config = dict(
    image_size=16,
    horizontal_flip=True,
    arch='transformer_decoder',
    mlp_ratio=2,
    qk_norm=False,
    init='torch_default',
    residual_init='none',
    ema_decay=0.995,
    lr_schedule='cosine_restarts',
    warmup_steps=1200,
)
Rows from block 5 of a small autoregressive pixel model, named by matrix and row number. Rows with one number belong to one neuron. Each number is 50 + 10 x the weight over its row's rms, rounded and kept within 0 to 99. All counts start at 0.
After each neuron's rows are labels from the 100 images, of 14976, where the neuron reaches its highest value: "strongest on" is what is common among them. Only what is clearly more common there than usual is listed. The data: photos with spoken descriptions (Open Images, Localized Narratives). In brackets: how many of the 100, against the usual share in percent.
# fc1: MLP up (model.blocks.5.mlp.fc1.weight, 256x128), inputs 0-127
# fc2: MLP down (model.blocks.5.mlp.fc2.weight, 128x256, transposed), outputs 0-127

fc1.9:50 56 45 49 50 38 67 52 54 56 61 41 44 59 49 37 50 54 49 49 57 66 67 52 49 47 36 23 38 32 61 49 71 33 56 52 52 57 50 55 37 56 34 68 65 24 78 23 49 54 56 44 37 59 58 48 46 56 67 57 48 36 43 50 36 55 65 54 48 48 53 60 49 50 52 43 30 52 37 54 59 57 53 47 54 54 51 54 40 49 56 42 30 49 49 71 57 38 41 52 55 34 57 45 52 57 50 42 56 44 41 58 59 42 51 34 61 49 60 52 51 52 42 39 55 41 61 59
fc2.9:46 57 49 52 54 51 51 49 61 55 67 40 43 55 52 45 48 35 39 63 47 33 58 54 50 46 42 42 56 52 55 44 59 47 58 38 52 67 53 43 57 51 68 45 55 56 32 43 57 57 51 38 38 39 51 45 25 39 67 57 57 65 42 70 45 57 35 59 44 64 58 45 61 57 41 47 58 46 56 56 33 53 61 62 53 54 44 47 80 42 33 49 37 39 52 59 52 50 40 45 53 56 58 49 74 44 63 52 50 34 53 42 52 40 62 48 37 35 22 57 32 37 44 60 56 58 57 55
strongest on: text has "black" (25 vs 9.5)

fc1.166:41 65 43 43 35 30 63 52 41 57 54 43 43 60 60 52 64 66 60 36 51 56 26 55 47 54 41 50 58 36 53 43 47 44 41 56 47 44 49 54 75 41 54 48 89 42 56 57 41 39 53 45 49 59 59 32 52 59 48 51 45 43 67 66 65 43 53 44 46 48 37 49 59 32 50 64 37 53 44 60 37 63 58 69 69 46 54 43 52 65 41 46 47 56 57 48 61 36 52 64 63 39 58 50 56 52 47 45 57 57 57 60 64 59 42 35 51 34 50 57 44 54 43 53 55 45 40 52
fc2.166:50 60 40 39 70 64 50 35 61 50 55 36 56 64 58 51 34 33 40 56 54 25 46 46 57 65 41 41 49 34 52 64 49 47 44 43 54 42 50 51 56 43 49 52 47 30 37 71 32 45 52 59 42 54 42 39 48 58 50 64 41 54 65 47 56 38 52 55 62 58 50 43 46 38 52 41 43 61 69 38 55 53 60 64 58 55 49 49 41 63 41 39 48 45 75 51 39 57 62 53 36 57 75 54 64 43 53 52 58 41 53 75 57 56 47 53 40 48 39 62 45 61 39 47 51 42 38 60
strongest on: text has "lights" (30 vs 7.9)

fc1.46:44 42 27 49 46 49 53 62 62 66 42 61 48 48 48 44 59 49 46 51 35 57 38 48 60 74 45 57 62 58 42 53 47 41 54 42 49 41 38 33 69 35 55 52 66 56 47 60 42 55 47 60 55 63 52 48 58 70 33 61 47 34 58 53 45 46 53 47 57 50 60 56 30 40 56 53 48 52 63 66 40 52 67 59 50 55 46 47 37 59 40 41 57 50 45 51 52 55 32 61 45 51 51 57 37 51 52 59 54 34 54 58 55 41 52 48 04 58 46 64 45 60 53 43 47 54 33 53
fc2.46:44 51 57 52 65 48 53 50 48 47 56 57 59 63 48 58 43 49 54 48 47 43 44 52 63 55 43 39 60 75 44 48 48 30 43 48 58 59 38 75 53 60 53 56 48 54 29 52 51 63 46 58 50 43 61 47 53 44 54 50 30 53 62 61 49 50 46 65 42 38 49 57 34 65 43 59 63 00 54 41 59 46 48 48 64 58 40 49 50 66 59 57 60 32 51 50 45 42 42 35 49 47 43 47 65 45 57 48 53 38 42 51 37 44 46 51 68 41 60 55 46 39 46 56 45 28 50 48
strongest on: text has "sky" (77 vs 25.1)

fc1.13:49 56 75 45 52 16 64 39 62 66 29 39 56 57 57 53 46 43 47 57 49 36 67 62 51 56 42 35 59 36 75 41 32 49 48 55 52 33 63 52 54 52 52 50 57 46 66 42 51 36 59 54 52 62 45 47 44 61 56 48 51 72 40 44 30 56 55 40 40 59 61 65 54 47 54 45 32 60 30 53 32 61 45 57 61 54 47 54 37 55 53 38 41 58 55 48 43 42 43 42 53 38 51 51 40 55 53 46 58 61 54 48 53 46 51 59 48 46 60 48 40 46 56 33 40 37 56 51
fc2.13:44 48 32 45 57 57 48 40 54 59 45 53 46 65 49 38 64 38 61 42 48 60 41 41 56 52 52 39 52 70 48 60 68 45 51 63 48 46 49 64 55 50 55 54 35 44 43 55 57 61 50 53 45 40 52 50 58 25 55 43 52 56 36 56 51 53 42 39 50 56 52 78 47 72 47 54 70 13 48 58 44 46 51 49 35 45 56 52 68 47 55 39 47 52 55 66 41 51 52 66 61 34 41 41 57 38 46 54 52 38 40 44 42 56 50 32 29 40 62 48 29 56 44 56 61 56 50 54
strongest on: text has "man" (28 vs 11.5); text has "woman" (25 vs 9)

fc1.176:42 48 29 66 49 35 48 64 60 72 40 21 77 46 37 53 34 48 39 57 53 39 33 55 46 59 55 42 55 52 52 41 57 58 57 53 52 60 60 61 54 50 43 49 60 47 43 64 57 51 50 48 60 53 52 48 59 50 53 56 37 44 26 52 45 33 52 65 42 42 57 46 41 36 80 55 42 61 49 59 52 50 33 50 48 53 51 46 45 62 50 44 36 68 47 47 45 37 30 54 58 41 56 58 58 44 56 62 56 45 31 56 60 52 63 51 57 51 57 45 47 59 65 42 44 59 41 55
fc2.176:68 50 46 61 53 26 46 73 50 57 61 32 49 42 38 50 53 47 61 56 49 63 58 67 56 33 45 52 47 70 33 44 68 54 45 44 64 58 48 42 53 33 59 41 38 57 44 46 55 52 42 61 45 47 30 43 63 48 59 46 51 72 47 59 38 48 51 30 54 56 74 68 52 52 54 55 60 54 52 61 62 54 68 59 54 47 60 48 37 42 43 42 57 51 42 41 45 53 51 49 45 44 44 53 47 59 56 46 66 74 46 61 35 49 28 40 45 46 53 40 49 43 48 49 39 48 69 55
strongest on: text has "wall" (47 vs 20.1)

fc1.85:43 62 58 56 48 54 62 37 45 61 45 48 56 52 48 50 36 59 44 55 59 53 50 46 57 55 51 38 51 25 50 60 49 31 48 62 48 60 60 56 47 41 34 52 56 54 63 57 46 33 66 51 59 55 50 50 59 44 36 45 54 37 44 49 40 53 60 45 47 45 39 34 58 39 55 35 51 51 58 72 48 43 60 52 40 91 55 40 48 56 54 30 47 48 71 62 35 49 52 40 57 39 57 52 66 46 56 47 37 49 46 43 48 41 72 38 42 50 50 39 37 47 65 25 45 61 55 46
fc2.85:47 68 51 53 27 50 56 46 47 64 43 49 49 45 45 43 44 35 67 68 66 48 63 54 38 41 56 48 47 55 42 40 52 50 52 62 50 44 33 38 83 22 38 50 49 33 43 53 63 45 34 59 50 45 45 44 43 55 68 45 42 54 53 54 62 61 45 48 71 58 45 31 41 45 35 41 48 50 59 31 49 77 44 50 39 66 55 55 39 51 46 43 60 52 44 49 56 60 30 42 55 50 56 54 53 44 64 61 49 47 47 49 57 40 54 66 63 59 51 56 43 52 43 53 51 39 49 54
strongest on: text has "wall" (46 vs 20.1); text has "table" (33 vs 13)

fc1.206:40 57 42 49 58 54 48 52 51 51 46 53 49 62 43 48 45 48 38 50 40 67 50 28 48 60 56 54 60 39 55 67 58 21 45 52 49 47 55 52 25 69 68 62 45 36 38 44 40 77 56 57 55 67 49 49 44 53 55 51 32 55 52 66 43 52 68 49 53 40 51 51 60 45 62 58 33 42 41 47 32 59 59 68 42 49 66 48 44 52 40 36 42 52 57 61 49 28 47 44 54 64 56 53 53 33 51 63 48 53 38 50 56 50 60 44 42 44 72 57 43 37 55 47 42 41 38 57
fc2.206:56 59 53 45 52 37 41 58 61 44 56 53 62 47 47 71 55 70 31 39 70 54 49 68 48 32 54 53 34 40 71 26 44 61 55 42 51 48 53 61 56 59 47 39 52 50 65 42 53 39 37 34 54 46 47 48 52 64 50 48 66 48 53 51 59 57 38 55 48 44 34 58 63 44 41 45 42 60 42 68 52 44 45 43 43 29 34 51 47 51 43 44 63 62 62 51 52 43 45 49 33 43 39 55 68 45 44 62 62 59 63 42 25 56 49 50 39 53 40 48 53 68 38 45 54 34 54 56
strongest on: text has "man" (29 vs 11.5)

fc1.245:51 63 40 54 43 47 59 56 77 44 58 57 44 46 60 52 40 67 44 31 51 69 52 37 62 61 33 51 52 43 60 54 57 51 59 45 41 56 61 42 56 42 52 41 52 51 68 61 52 37 59 34 58 65 52 41 41 65 59 52 52 34 42 47 35 53 41 38 55 50 44 39 38 32 54 34 47 65 42 63 62 52 53 53 47 67 43 42 38 47 30 56 45 53 51 48 42 57 52 50 51 51 64 48 38 58 39 34 55 47 55 56 74 37 54 56 36 54 62 54 67 73 51 39 43 52 32 45
fc2.245:43 55 46 68 47 64 46 55 47 42 63 39 33 45 40 37 44 69 44 45 52 68 56 53 62 62 33 61 56 43 49 70 52 45 49 46 59 53 57 46 33 56 28 44 49 53 56 63 49 40 56 67 56 51 26 50 49 41 47 51 42 51 57 37 49 59 38 57 52 45 45 28 58 39 46 54 62 47 69 51 58 63 51 74 53 58 49 60 64 52 60 46 55 41 63 36 39 52 62 52 47 53 52 38 41 64 64 33 48 42 53 58 57 40 59 51 55 51 61 29 47 72 48 38 42 51 31 52
strongest on: text has "sky" (53 vs 25.1)

fc1.20:42 64 49 46 54 47 58 59 51 53 49 36 35 66 54 35 60 68 51 58 52 73 70 63 44 49 50 30 63 40 41 51 46 45 63 56 43 53 50 55 50 57 47 46 50 45 56 42 47 34 74 55 52 59 39 34 52 49 48 64 54 49 22 63 56 67 40 48 39 53 48 57 46 38 47 51 42 46 38 53 27 63 53 55 53 49 43 53 63 53 54 51 54 53 62 36 40 48 30 44 47 58 74 63 63 52 59 46 46 51 54 41 45 48 64 46 63 53 56 25 40 49 68 39 38 43 43 47
fc2.20:65 50 48 44 70 57 55 49 45 66 44 41 26 63 48 62 45 49 51 58 41 28 50 33 57 49 55 41 38 55 48 55 57 34 33 61 57 52 33 61 39 57 54 52 35 34 55 67 46 54 51 48 61 57 42 51 65 62 38 65 44 45 48 56 48 31 47 65 40 55 49 21 54 45 28 60 58 40 61 46 40 42 63 63 69 65 66 51 59 44 40 49 60 46 51 49 64 48 28 47 43 45 49 56 49 49 51 53 50 50 61 39 47 41 49 34 59 53 60 62 50 54 55 42 45 56 44 56
strongest on: text has "man" (30 vs 11.5); text has "woman" (27 vs 9)

fc1.25:45 52 55 51 61 34 51 47 53 39 47 57 57 50 60 50 56 48 40 46 42 46 59 43 53 68 54 46 48 48 45 47 57 36 36 27 47 63 49 31 53 52 53 61 58 54 57 43 50 50 63 41 54 70 70 46 45 49 56 45 43 59 49 33 44 69 24 52 47 49 44 65 46 48 75 55 42 45 27 48 49 61 58 55 50 55 46 49 54 46 50 38 33 46 56 41 40 49 49 36 61 43 68 53 59 65 54 44 47 69 34 57 66 38 68 32 48 54 53 73 44 47 53 35 49 34 36 62
fc2.25:60 32 51 38 60 36 67 68 52 37 42 52 53 49 60 51 74 44 49 51 62 39 49 55 56 39 56 46 57 44 48 51 59 40 45 73 44 42 39 53 39 52 61 34 29 45 57 26 61 64 56 42 54 50 51 52 42 38 64 56 45 50 59 65 44 40 26 54 46 44 41 45 59 52 31 50 69 41 54 66 44 59 43 45 38 55 59 49 40 56 35 56 47 54 43 53 60 60 57 43 41 38 42 45 55 59 56 66 52 51 38 55 31 67 44 42 63 39 60 40 53 50 29 58 45 54 42 56
strongest on: text has "wall" (41 vs 20.1)

fc1.248:45 72 47 56 64 58 62 67 42 55 45 22 42 57 54 39 53 45 53 22 65 43 67 51 66 69 38 50 50 49 50 30 68 44 64 48 48 44 56 61 36 50 60 53 59 35 54 39 45 48 53 42 45 53 15 47 39 76 46 53 50 35 47 46 48 62 59 61 43 57 40 66 47 41 50 53 50 54 46 50 58 54 53 58 36 41 47 43 53 61 59 58 65 45 46 47 45 61 47 42 49 56 46 45 54 53 62 44 45 45 47 56 53 39 54 60 54 51 56 53 48 49 53 30 42 56 34 67
fc2.248:45 46 54 52 37 42 46 52 39 58 54 73 47 46 41 58 68 56 38 71 30 56 40 26 60 52 58 47 40 45 40 51 48 48 65 51 45 45 49 33 91 55 54 34 57 43 46 42 51 47 50 38 48 52 34 61 45 45 59 41 35 59 50 66 71 55 56 36 62 54 51 37 49 39 51 60 49 66 49 52 62 58 47 50 29 52 45 51 48 46 54 53 48 52 64 50 40 61 51 36 66 48 47 53 58 51 53 44 48 56 51 30 33 52 50 46 41 49 44 52 51 47 60 52 46 76 62 44
strongest on: text has "black" (42 vs 9.5); text has "white" (39 vs 11.8)

fc1.98:51 55 39 48 47 59 67 40 50 59 64 53 55 58 57 51 39 56 57 36 48 54 57 49 55 52 36 32 50 47 63 48 44 36 58 70 57 56 39 40 62 53 46 61 57 47 56 59 72 42 46 39 43 60 54 28 74 49 41 52 35 41 69 58 58 43 60 48 53 54 41 70 48 30 69 56 44 51 48 60 45 56 50 63 45 36 58 36 57 67 44 37 34 33 61 49 57 45 41 69 52 42 53 52 49 49 53 54 52 56 45 62 49 57 50 20 61 52 48 36 44 44 36 62 48 42 53 63
fc2.98:33 58 42 38 53 50 42 53 44 33 54 34 48 55 48 65 43 51 45 56 52 54 41 75 52 45 37 37 58 37 51 44 34 38 55 49 58 46 53 46 53 42 58 44 53 44 36 60 44 56 54 48 47 58 31 38 51 54 35 42 51 36 66 36 64 73 73 60 54 56 38 63 58 32 54 48 58 62 61 56 59 48 35 57 55 41 58 40 55 58 40 55 70 45 63 38 50 58 57 44 33 60 61 46 71 55 68 54 58 61 44 62 51 53 41 69 45 58 40 63 52 62 42 40 42 45 40 45
strongest on: text has "lights" (25 vs 7.9)

fc1.48:38 52 47 43 58 50 50 51 59 50 53 45 53 52 42 52 33 45 36 47 61 57 47 30 59 51 36 52 54 58 52 40 51 56 54 46 41 57 50 41 61 65 59 61 58 58 50 52 54 43 37 47 42 59 53 52 35 48 36 45 53 60 59 42 47 46 68 63 39 40 45 46 26 56 56 51 42 55 57 60 44 54 44 53 53 59 72 34 62 34 54 50 30 47 33 58 76 55 36 71 60 44 52 62 44 59 51 31 56 39 50 64 53 63 61 45 42 34 55 77 53 50 46 44 51 50 47 83
fc2.48:49 57 62 52 54 48 74 45 49 35 45 53 55 58 48 71 48 38 49 50 45 35 43 52 52 53 44 60 42 57 63 38 34 57 42 39 53 45 65 58 45 36 57 31 67 37 47 55 58 45 42 65 43 29 40 50 53 59 53 66 47 32 57 61 49 40 73 72 67 51 52 34 59 50 55 44 40 42 42 60 68 37 69 59 41 62 55 36 51 54 44 62 44 59 60 48 53 56 73 57 49 56 51 49 60 59 45 50 60 44 51 43 33 45 62 52 45 41 53 23 49 43 49 49 50 43 45 57
strongest on: text has "trees" (62 vs 27.8); text has "grass" (32 vs 9.9); text has "plants" (29 vs 10.5)

fc1.151:39 61 36 49 41 43 50 67 48 56 46 34 53 65 52 61 36 47 38 45 46 52 57 46 65 55 39 45 64 50 51 64 52 42 58 41 43 55 49 56 44 46 55 71 51 40 65 59 57 56 42 37 41 50 56 50 45 57 62 61 43 52 55 38 42 44 48 63 46 47 51 56 41 48 60 43 41 78 38 63 40 55 51 42 38 62 58 31 45 38 41 59 52 42 48 56 55 43 33 63 56 52 61 46 46 52 48 21 51 37 43 59 56 64 67 42 40 32 58 56 44 40 50 50 48 54 53 90
fc2.151:67 51 44 55 57 59 67 48 47 43 51 52 45 59 51 50 59 44 58 58 38 47 29 42 59 64 48 58 57 55 55 49 47 53 41 55 47 47 52 48 56 42 52 35 59 50 50 49 53 69 58 50 47 42 28 54 43 66 69 64 42 37 43 60 35 27 65 56 64 42 63 37 71 45 59 44 52 63 54 41 36 48 51 67 37 49 46 40 50 58 34 50 48 51 57 52 40 59 76 54 42 52 55 48 42 63 51 31 42 40 46 54 58 40 44 53 60 45 57 20 41 43 62 54 53 55 24 58
strongest on: text has "trees" (72 vs 27.8); text has "plants" (37 vs 10.5)

fc1.128:46 66 51 42 52 57 49 60 46 54 44 43 54 57 50 38 41 66 47 52 46 50 65 43 49 60 42 50 64 52 44 57 35 35 62 31 64 47 57 56 41 46 52 69 53 33 50 49 49 56 60 54 61 68 39 39 56 61 47 60 44 53 49 54 34 49 63 46 55 46 59 50 46 52 65 73 38 48 58 45 45 41 52 80 22 61 44 34 61 56 50 37 35 61 47 47 46 43 32 70 60 48 53 52 43 43 45 47 41 37 38 68 67 46 46 48 45 35 46 70 37 45 43 53 50 56 60 58
fc2.128:54 43 45 47 41 53 50 56 38 43 41 50 77 51 47 69 42 58 34 62 51 49 45 51 47 54 47 67 52 52 67 31 52 57 40 47 60 58 75 30 58 74 53 40 56 59 66 57 46 38 48 54 49 51 47 51 45 71 47 54 53 56 29 54 41 39 36 39 49 50 53 35 40 38 51 62 55 75 24 50 60 65 57 53 46 58 41 39 53 32 44 54 55 63 38 60 54 39 50 49 38 52 39 59 56 39 51 51 47 51 58 47 51 46 50 47 56 38 33 46 69 49 46 50 59 63 59 40
strongest on: text has "sky" (66 vs 25.1); text has "trees" (63 vs 27.8)

fc1.90:49 52 56 60 25 47 54 59 61 55 36 47 55 55 49 30 44 68 48 38 48 56 52 40 51 47 42 44 45 47 48 58 66 29 55 46 40 45 40 46 55 68 55 56 47 36 56 53 34 56 76 38 47 53 60 48 42 70 47 67 43 63 43 57 43 66 55 38 47 29 61 61 39 58 56 52 49 44 37 56 35 63 38 46 47 37 40 45 59 43 49 36 54 66 55 63 58 43 35 46 54 32 55 49 52 53 64 40 46 53 49 53 51 55 47 43 63 39 50 65 33 46 62 57 52 28 52 68
fc2.90:58 62 55 57 66 53 32 47 54 27 45 66 66 48 40 63 57 59 45 49 55 55 40 42 44 51 52 62 32 52 55 52 52 53 46 44 53 45 32 39 51 47 48 44 38 49 56 45 47 38 56 60 35 50 56 52 45 49 62 41 54 52 34 60 57 53 48 53 70 34 53 52 56 68 39 57 47 07 65 42 37 48 47 47 51 46 53 62 35 58 69 44 34 50 55 44 53 54 53 52 63 32 52 53 40 40 31 55 45 61 53 68 40 55 65 72 47 46 54 48 48 47 55 57 56 45 36 55
strongest on: text has "trees" (56 vs 27.8); text has "grass" (26 vs 9.9)

fc1.121:47 46 63 62 59 49 46 52 37 56 28 36 52 51 54 38 45 60 27 43 61 48 45 40 50 58 54 60 38 56 57 59 57 60 44 40 56 58 46 32 55 64 57 54 55 56 66 58 45 29 59 27 40 48 56 52 55 51 49 65 44 50 41 42 55 49 47 49 44 56 53 45 63 35 64 73 39 63 47 42 32 46 46 52 31 50 48 48 54 60 35 43 45 44 50 47 30 57 46 41 41 52 63 71 53 55 40 41 48 46 39 49 55 58 84 38 29 62 56 54 56 46 46 35 52 52 46 60
fc2.121:57 58 47 47 44 29 64 31 42 71 56 51 54 44 52 40 45 42 46 63 63 74 51 41 37 61 52 45 52 29 44 23 61 39 60 53 45 41 48 49 64 47 46 50 47 41 43 46 55 42 68 41 47 32 43 51 48 54 61 67 54 57 46 37 65 42 48 55 40 64 47 37 38 47 47 57 54 57 56 45 37 69 48 48 25 62 57 60 51 51 48 47 46 66 42 52 46 38 62 53 48 42 49 56 46 50 39 55 56 61 59 45 43 61 17 59 41 57 61 41 44 52 50 61 41 59 44 63
strongest on: text has "sky" (58 vs 25.1)

fc1.83:49 42 57 52 58 43 73 49 51 69 43 31 46 58 52 55 46 46 29 61 44 60 57 39 55 67 46 43 38 41 36 61 49 39 35 52 50 75 47 50 55 53 44 57 56 30 54 60 37 31 77 48 54 57 64 46 48 39 47 52 45 57 31 45 44 45 63 34 58 54 43 57 58 47 60 51 45 54 44 53 55 55 47 61 36 43 34 47 32 50 59 22 51 51 60 54 48 53 34 37 49 38 61 47 63 68 71 51 56 46 52 61 45 55 61 51 55 46 46 45 54 70 50 43 58 49 45 59
fc2.83:44 64 39 47 48 36 40 52 48 53 42 52 50 38 48 52 56 62 52 52 50 59 69 52 50 59 57 52 55 43 50 54 24 37 46 32 42 50 39 38 48 69 65 55 59 52 41 50 57 42 43 75 46 56 53 55 45 35 42 45 43 54 48 60 57 42 57 49 63 63 50 59 44 52 57 42 64 40 36 35 31 55 54 57 67 39 61 50 34 55 49 48 56 40 34 44 70 50 41 55 60 28 43 62 57 77 63 44 54 50 44 59 66 27 52 54 47 58 56 45 46 49 61 32 52 31 50 58
strongest on: text has "wall" (51 vs 20.1); text has "table" (33 vs 13); text has "persons" (30 vs 9.3); text has "man" (29 vs 11.5)

fc1.126:37 52 36 54 69 31 61 41 60 52 34 56 48 53 50 36 48 58 39 43 31 65 34 50 53 55 51 34 66 40 51 31 53 49 45 50 56 70 44 62 50 49 37 56 63 57 44 45 47 44 57 58 55 48 49 42 62 40 58 57 54 44 77 59 59 45 37 51 24 48 61 46 67 55 68 56 53 57 49 37 49 67 51 51 63 48 58 52 48 44 30 47 46 66 76 54 48 52 53 49 45 47 53 43 35 54 40 48 56 46 55 45 63 45 60 66 50 37 48 53 47 33 33 36 45 47 51 37
fc2.126:43 48 44 43 53 50 46 58 49 27 64 66 52 29 47 58 70 44 46 48 78 62 53 54 55 41 48 65 43 45 58 67 43 51 58 51 54 60 52 73 53 53 45 45 64 36 45 31 37 40 54 48 41 57 70 54 31 63 58 41 62 54 60 56 37 62 56 59 63 41 46 58 44 54 40 38 36 42 41 45 59 42 27 50 41 46 58 57 26 51 58 45 43 53 51 39 55 47 41 44 57 46 60 45 43 54 62 41 53 44 55 45 56 44 52 21 58 44 54 50 59 47 54 51 61 53 63 55
strongest on: text has "wall" (41 vs 20.1)

fc1.97:71 53 65 32 40 66 44 66 52 39 48 56 84 57 66 50 49 52 52 49 44 29 49 43 54 51 31 51 38 59 35 36 47 50 47 52 65 63 60 56 54 38 60 61 70 45 32 56 47 54 65 51 57 57 55 41 40 59 59 44 52 60 66 43 63 58 52 45 41 50 40 38 49 48 64 51 38 64 46 59 55 57 58 52 53 50 54 38 53 57 25 46 55 44 71 40 45 50 52 52 58 36 39 42 41 45 46 54 51 50 57 59 57 48 49 40 39 33 45 70 40 57 53 60 51 39 44 40
fc2.97:44 63 47 46 74 56 39 49 70 45 51 49 51 60 57 52 60 48 56 42 67 55 56 60 52 31 40 37 42 48 38 70 58 40 45 45 37 48 52 42 37 58 42 45 35 43 57 52 62 38 55 32 49 43 41 43 42 62 51 48 49 62 35 56 59 49 76 50 57 39 52 51 52 52 43 34 46 25 44 50 58 49 53 39 43 39 40 45 33 51 49 60 55 51 52 67 52 58 52 38 38 47 48 56 34 49 53 67 60 46 58 71 42 64 53 65 75 48 48 57 33 42 37 57 56 64 44 56
strongest on: text has "grass" (32 vs 9.9)

fc1.211:40 57 55 48 50 55 42 46 37 33 53 50 48 55 46 49 59 59 52 42 52 47 53 62 54 56 53 53 61 60 41 54 53 38 61 48 36 65 69 29 35 56 43 62 38 34 52 52 31 43 51 46 60 52 37 56 59 64 44 58 46 45 37 40 62 36 27 43 38 44 52 36 56 41 63 66 50 57 40 71 53 56 66 65 39 34 42 47 54 50 42 31 54 52 55 36 41 39 36 59 60 52 58 57 54 40 57 35 36 59 65 32 60 50 64 56 63 54 55 64 54 47 59 45 37 61 53 65
fc2.211:55 56 33 44 46 31 48 55 37 50 46 44 36 48 43 41 36 35 49 72 41 50 40 39 52 44 56 49 50 65 49 33 69 58 57 33 58 51 40 55 64 49 36 56 44 56 47 32 63 69 56 47 44 54 56 58 55 53 46 40 59 60 61 46 58 76 63 44 49 52 56 57 39 54 34 54 44 57 69 20 45 41 44 50 56 63 62 54 39 48 54 42 58 42 30 65 60 64 54 47 53 47 55 60 47 44 53 48 56 64 49 61 37 49 32 58 46 51 69 43 53 47 59 55 50 55 39 36
strongest on: text has "black" (31 vs 9.5)

fc1.203:41 54 59 53 32 22 52 62 65 60 39 40 71 49 41 56 53 49 44 57 63 51 42 37 47 54 43 40 42 66 68 57 50 49 39 49 48 40 48 53 52 56 35 47 50 57 58 38 52 74 64 50 34 47 51 47 52 56 43 48 49 46 51 49 48 37 58 49 45 43 49 59 43 52 58 56 41 54 53 50 41 72 66 54 44 65 55 56 35 47 42 53 40 70 52 70 56 44 62 44 54 58 66 51 62 45 34 40 41 40 52 64 41 36 43 34 52 30 47 71 39 37 57 53 62 58 55 69
fc2.203:78 54 59 48 47 43 45 53 43 40 63 44 52 46 42 66 36 45 43 64 65 53 58 36 31 41 60 61 45 52 65 57 63 55 41 39 51 50 49 45 62 39 37 47 49 54 61 53 60 34 51 72 38 40 64 49 54 58 42 36 50 57 60 39 53 61 69 72 42 48 49 38 37 54 58 55 46 39 42 35 46 48 52 46 34 35 49 46 61 41 48 29 44 59 39 47 49 32 54 51 48 57 66 46 38 58 54 43 56 84 55 58 54 54 55 52 32 53 53 52 51 50 52 42 55 38 50 57
strongest on: text has "trees" (57 vs 27.8); text has "sky" (51 vs 25.1); text has "plants" (28 vs 10.5)

fc1.201:37 66 55 54 41 42 57 59 64 46 49 37 54 58 58 50 31 52 40 40 47 57 51 54 68 70 35 33 73 61 46 52 70 38 54 40 42 66 49 57 45 61 55 72 43 45 60 48 50 42 54 33 51 54 31 52 58 49 42 63 35 51 62 51 32 50 53 39 44 45 62 51 51 50 68 62 46 55 44 56 44 56 43 55 39 47 61 29 60 44 48 58 35 44 48 52 50 40 41 57 57 50 49 47 57 59 47 38 43 34 58 55 45 61 73 39 48 34 57 68 34 44 42 56 49 48 47 70
fc2.201:51 50 52 53 57 63 53 62 37 37 59 46 48 58 54 36 33 38 76 50 47 39 38 52 60 55 46 49 54 60 49 56 59 55 53 46 72 43 58 67 35 37 71 42 60 24 60 60 45 44 56 51 44 35 41 59 44 51 41 54 41 40 45 76 42 45 66 48 65 34 63 45 54 52 70 51 50 54 40 62 55 42 52 54 30 47 54 42 55 48 57 45 50 39 55 45 58 36 57 69 52 48 53 40 55 41 44 45 56 29 51 60 60 53 59 44 61 44 55 34 28 48 48 45 50 59 35 54
strongest on: text has "trees" (70 vs 27.8); text has "plants" (30 vs 10.5); text has "grass" (27 vs 9.9)

fc1.141:57 51 45 68 38 43 56 64 43 59 55 36 56 46 49 67 38 64 51 57 36 36 64 45 54 58 57 48 32 76 27 45 46 46 41 28 57 43 53 52 42 55 40 52 47 36 53 55 58 52 56 54 48 26 35 57 48 67 46 64 41 40 47 73 50 46 59 51 40 44 34 56 53 22 46 54 39 47 46 40 63 52 56 51 31 55 50 42 49 65 63 48 53 65 52 55 52 39 45 39 49 65 53 48 58 48 54 43 60 39 37 66 66 49 53 60 58 45 50 43 46 48 64 49 46 46 36 58
fc2.141:40 55 59 58 43 28 36 56 58 32 57 41 43 50 58 33 57 32 63 35 39 42 55 53 58 45 48 27 59 43 52 51 60 53 54 67 60 53 51 41 70 46 46 44 58 64 61 51 46 54 50 51 52 63 57 61 54 38 60 56 36 51 48 48 41 51 52 35 46 53 50 58 44 41 43 46 69 52 59 71 56 62 48 54 42 50 53 48 46 41 37 63 45 45 45 66 46 51 52 74 54 50 52 49 43 31 28 51 31 41 60 50 40 69 56 38 29 55 53 48 48 51 38 39 24 56 59 61
strongest on: text has "woman" (30 vs 9)

fc1.125:54 50 53 52 46 43 52 69 55 59 34 35 52 52 54 35 55 41 36 47 53 70 45 16 67 59 48 54 52 64 51 49 62 47 45 55 60 44 47 45 60 39 55 57 59 38 39 49 46 74 57 42 45 59 69 52 66 56 46 46 47 36 50 47 43 62 47 65 67 22 35 61 41 51 49 47 30 52 48 53 48 59 48 42 43 52 68 39 29 45 43 43 53 48 62 63 54 47 41 58 49 38 60 50 45 43 47 46 55 58 56 35 44 58 64 47 34 45 57 58 51 59 59 35 52 54 33 51
fc2.125:57 47 50 47 43 34 70 47 47 66 53 54 66 54 48 49 45 59 60 53 32 43 57 55 40 46 56 47 53 54 56 65 33 34 57 48 46 41 46 44 56 52 54 51 40 44 45 65 46 56 69 67 56 41 67 48 54 58 61 45 43 81 43 57 69 54 44 34 46 66 39 66 49 51 44 49 45 20 79 39 51 58 46 57 47 68 41 54 44 51 46 40 30 49 42 30 58 43 44 35 59 33 51 52 48 48 55 45 40 58 39 46 53 40 38 41 65 54 55 40 51 53 46 49 52 52 58 51
strongest on: text has "trees" (64 vs 27.8); text has "sky" (62 vs 25.1); text has "grass" (27 vs 9.9); text has "water" (25 vs 7.9)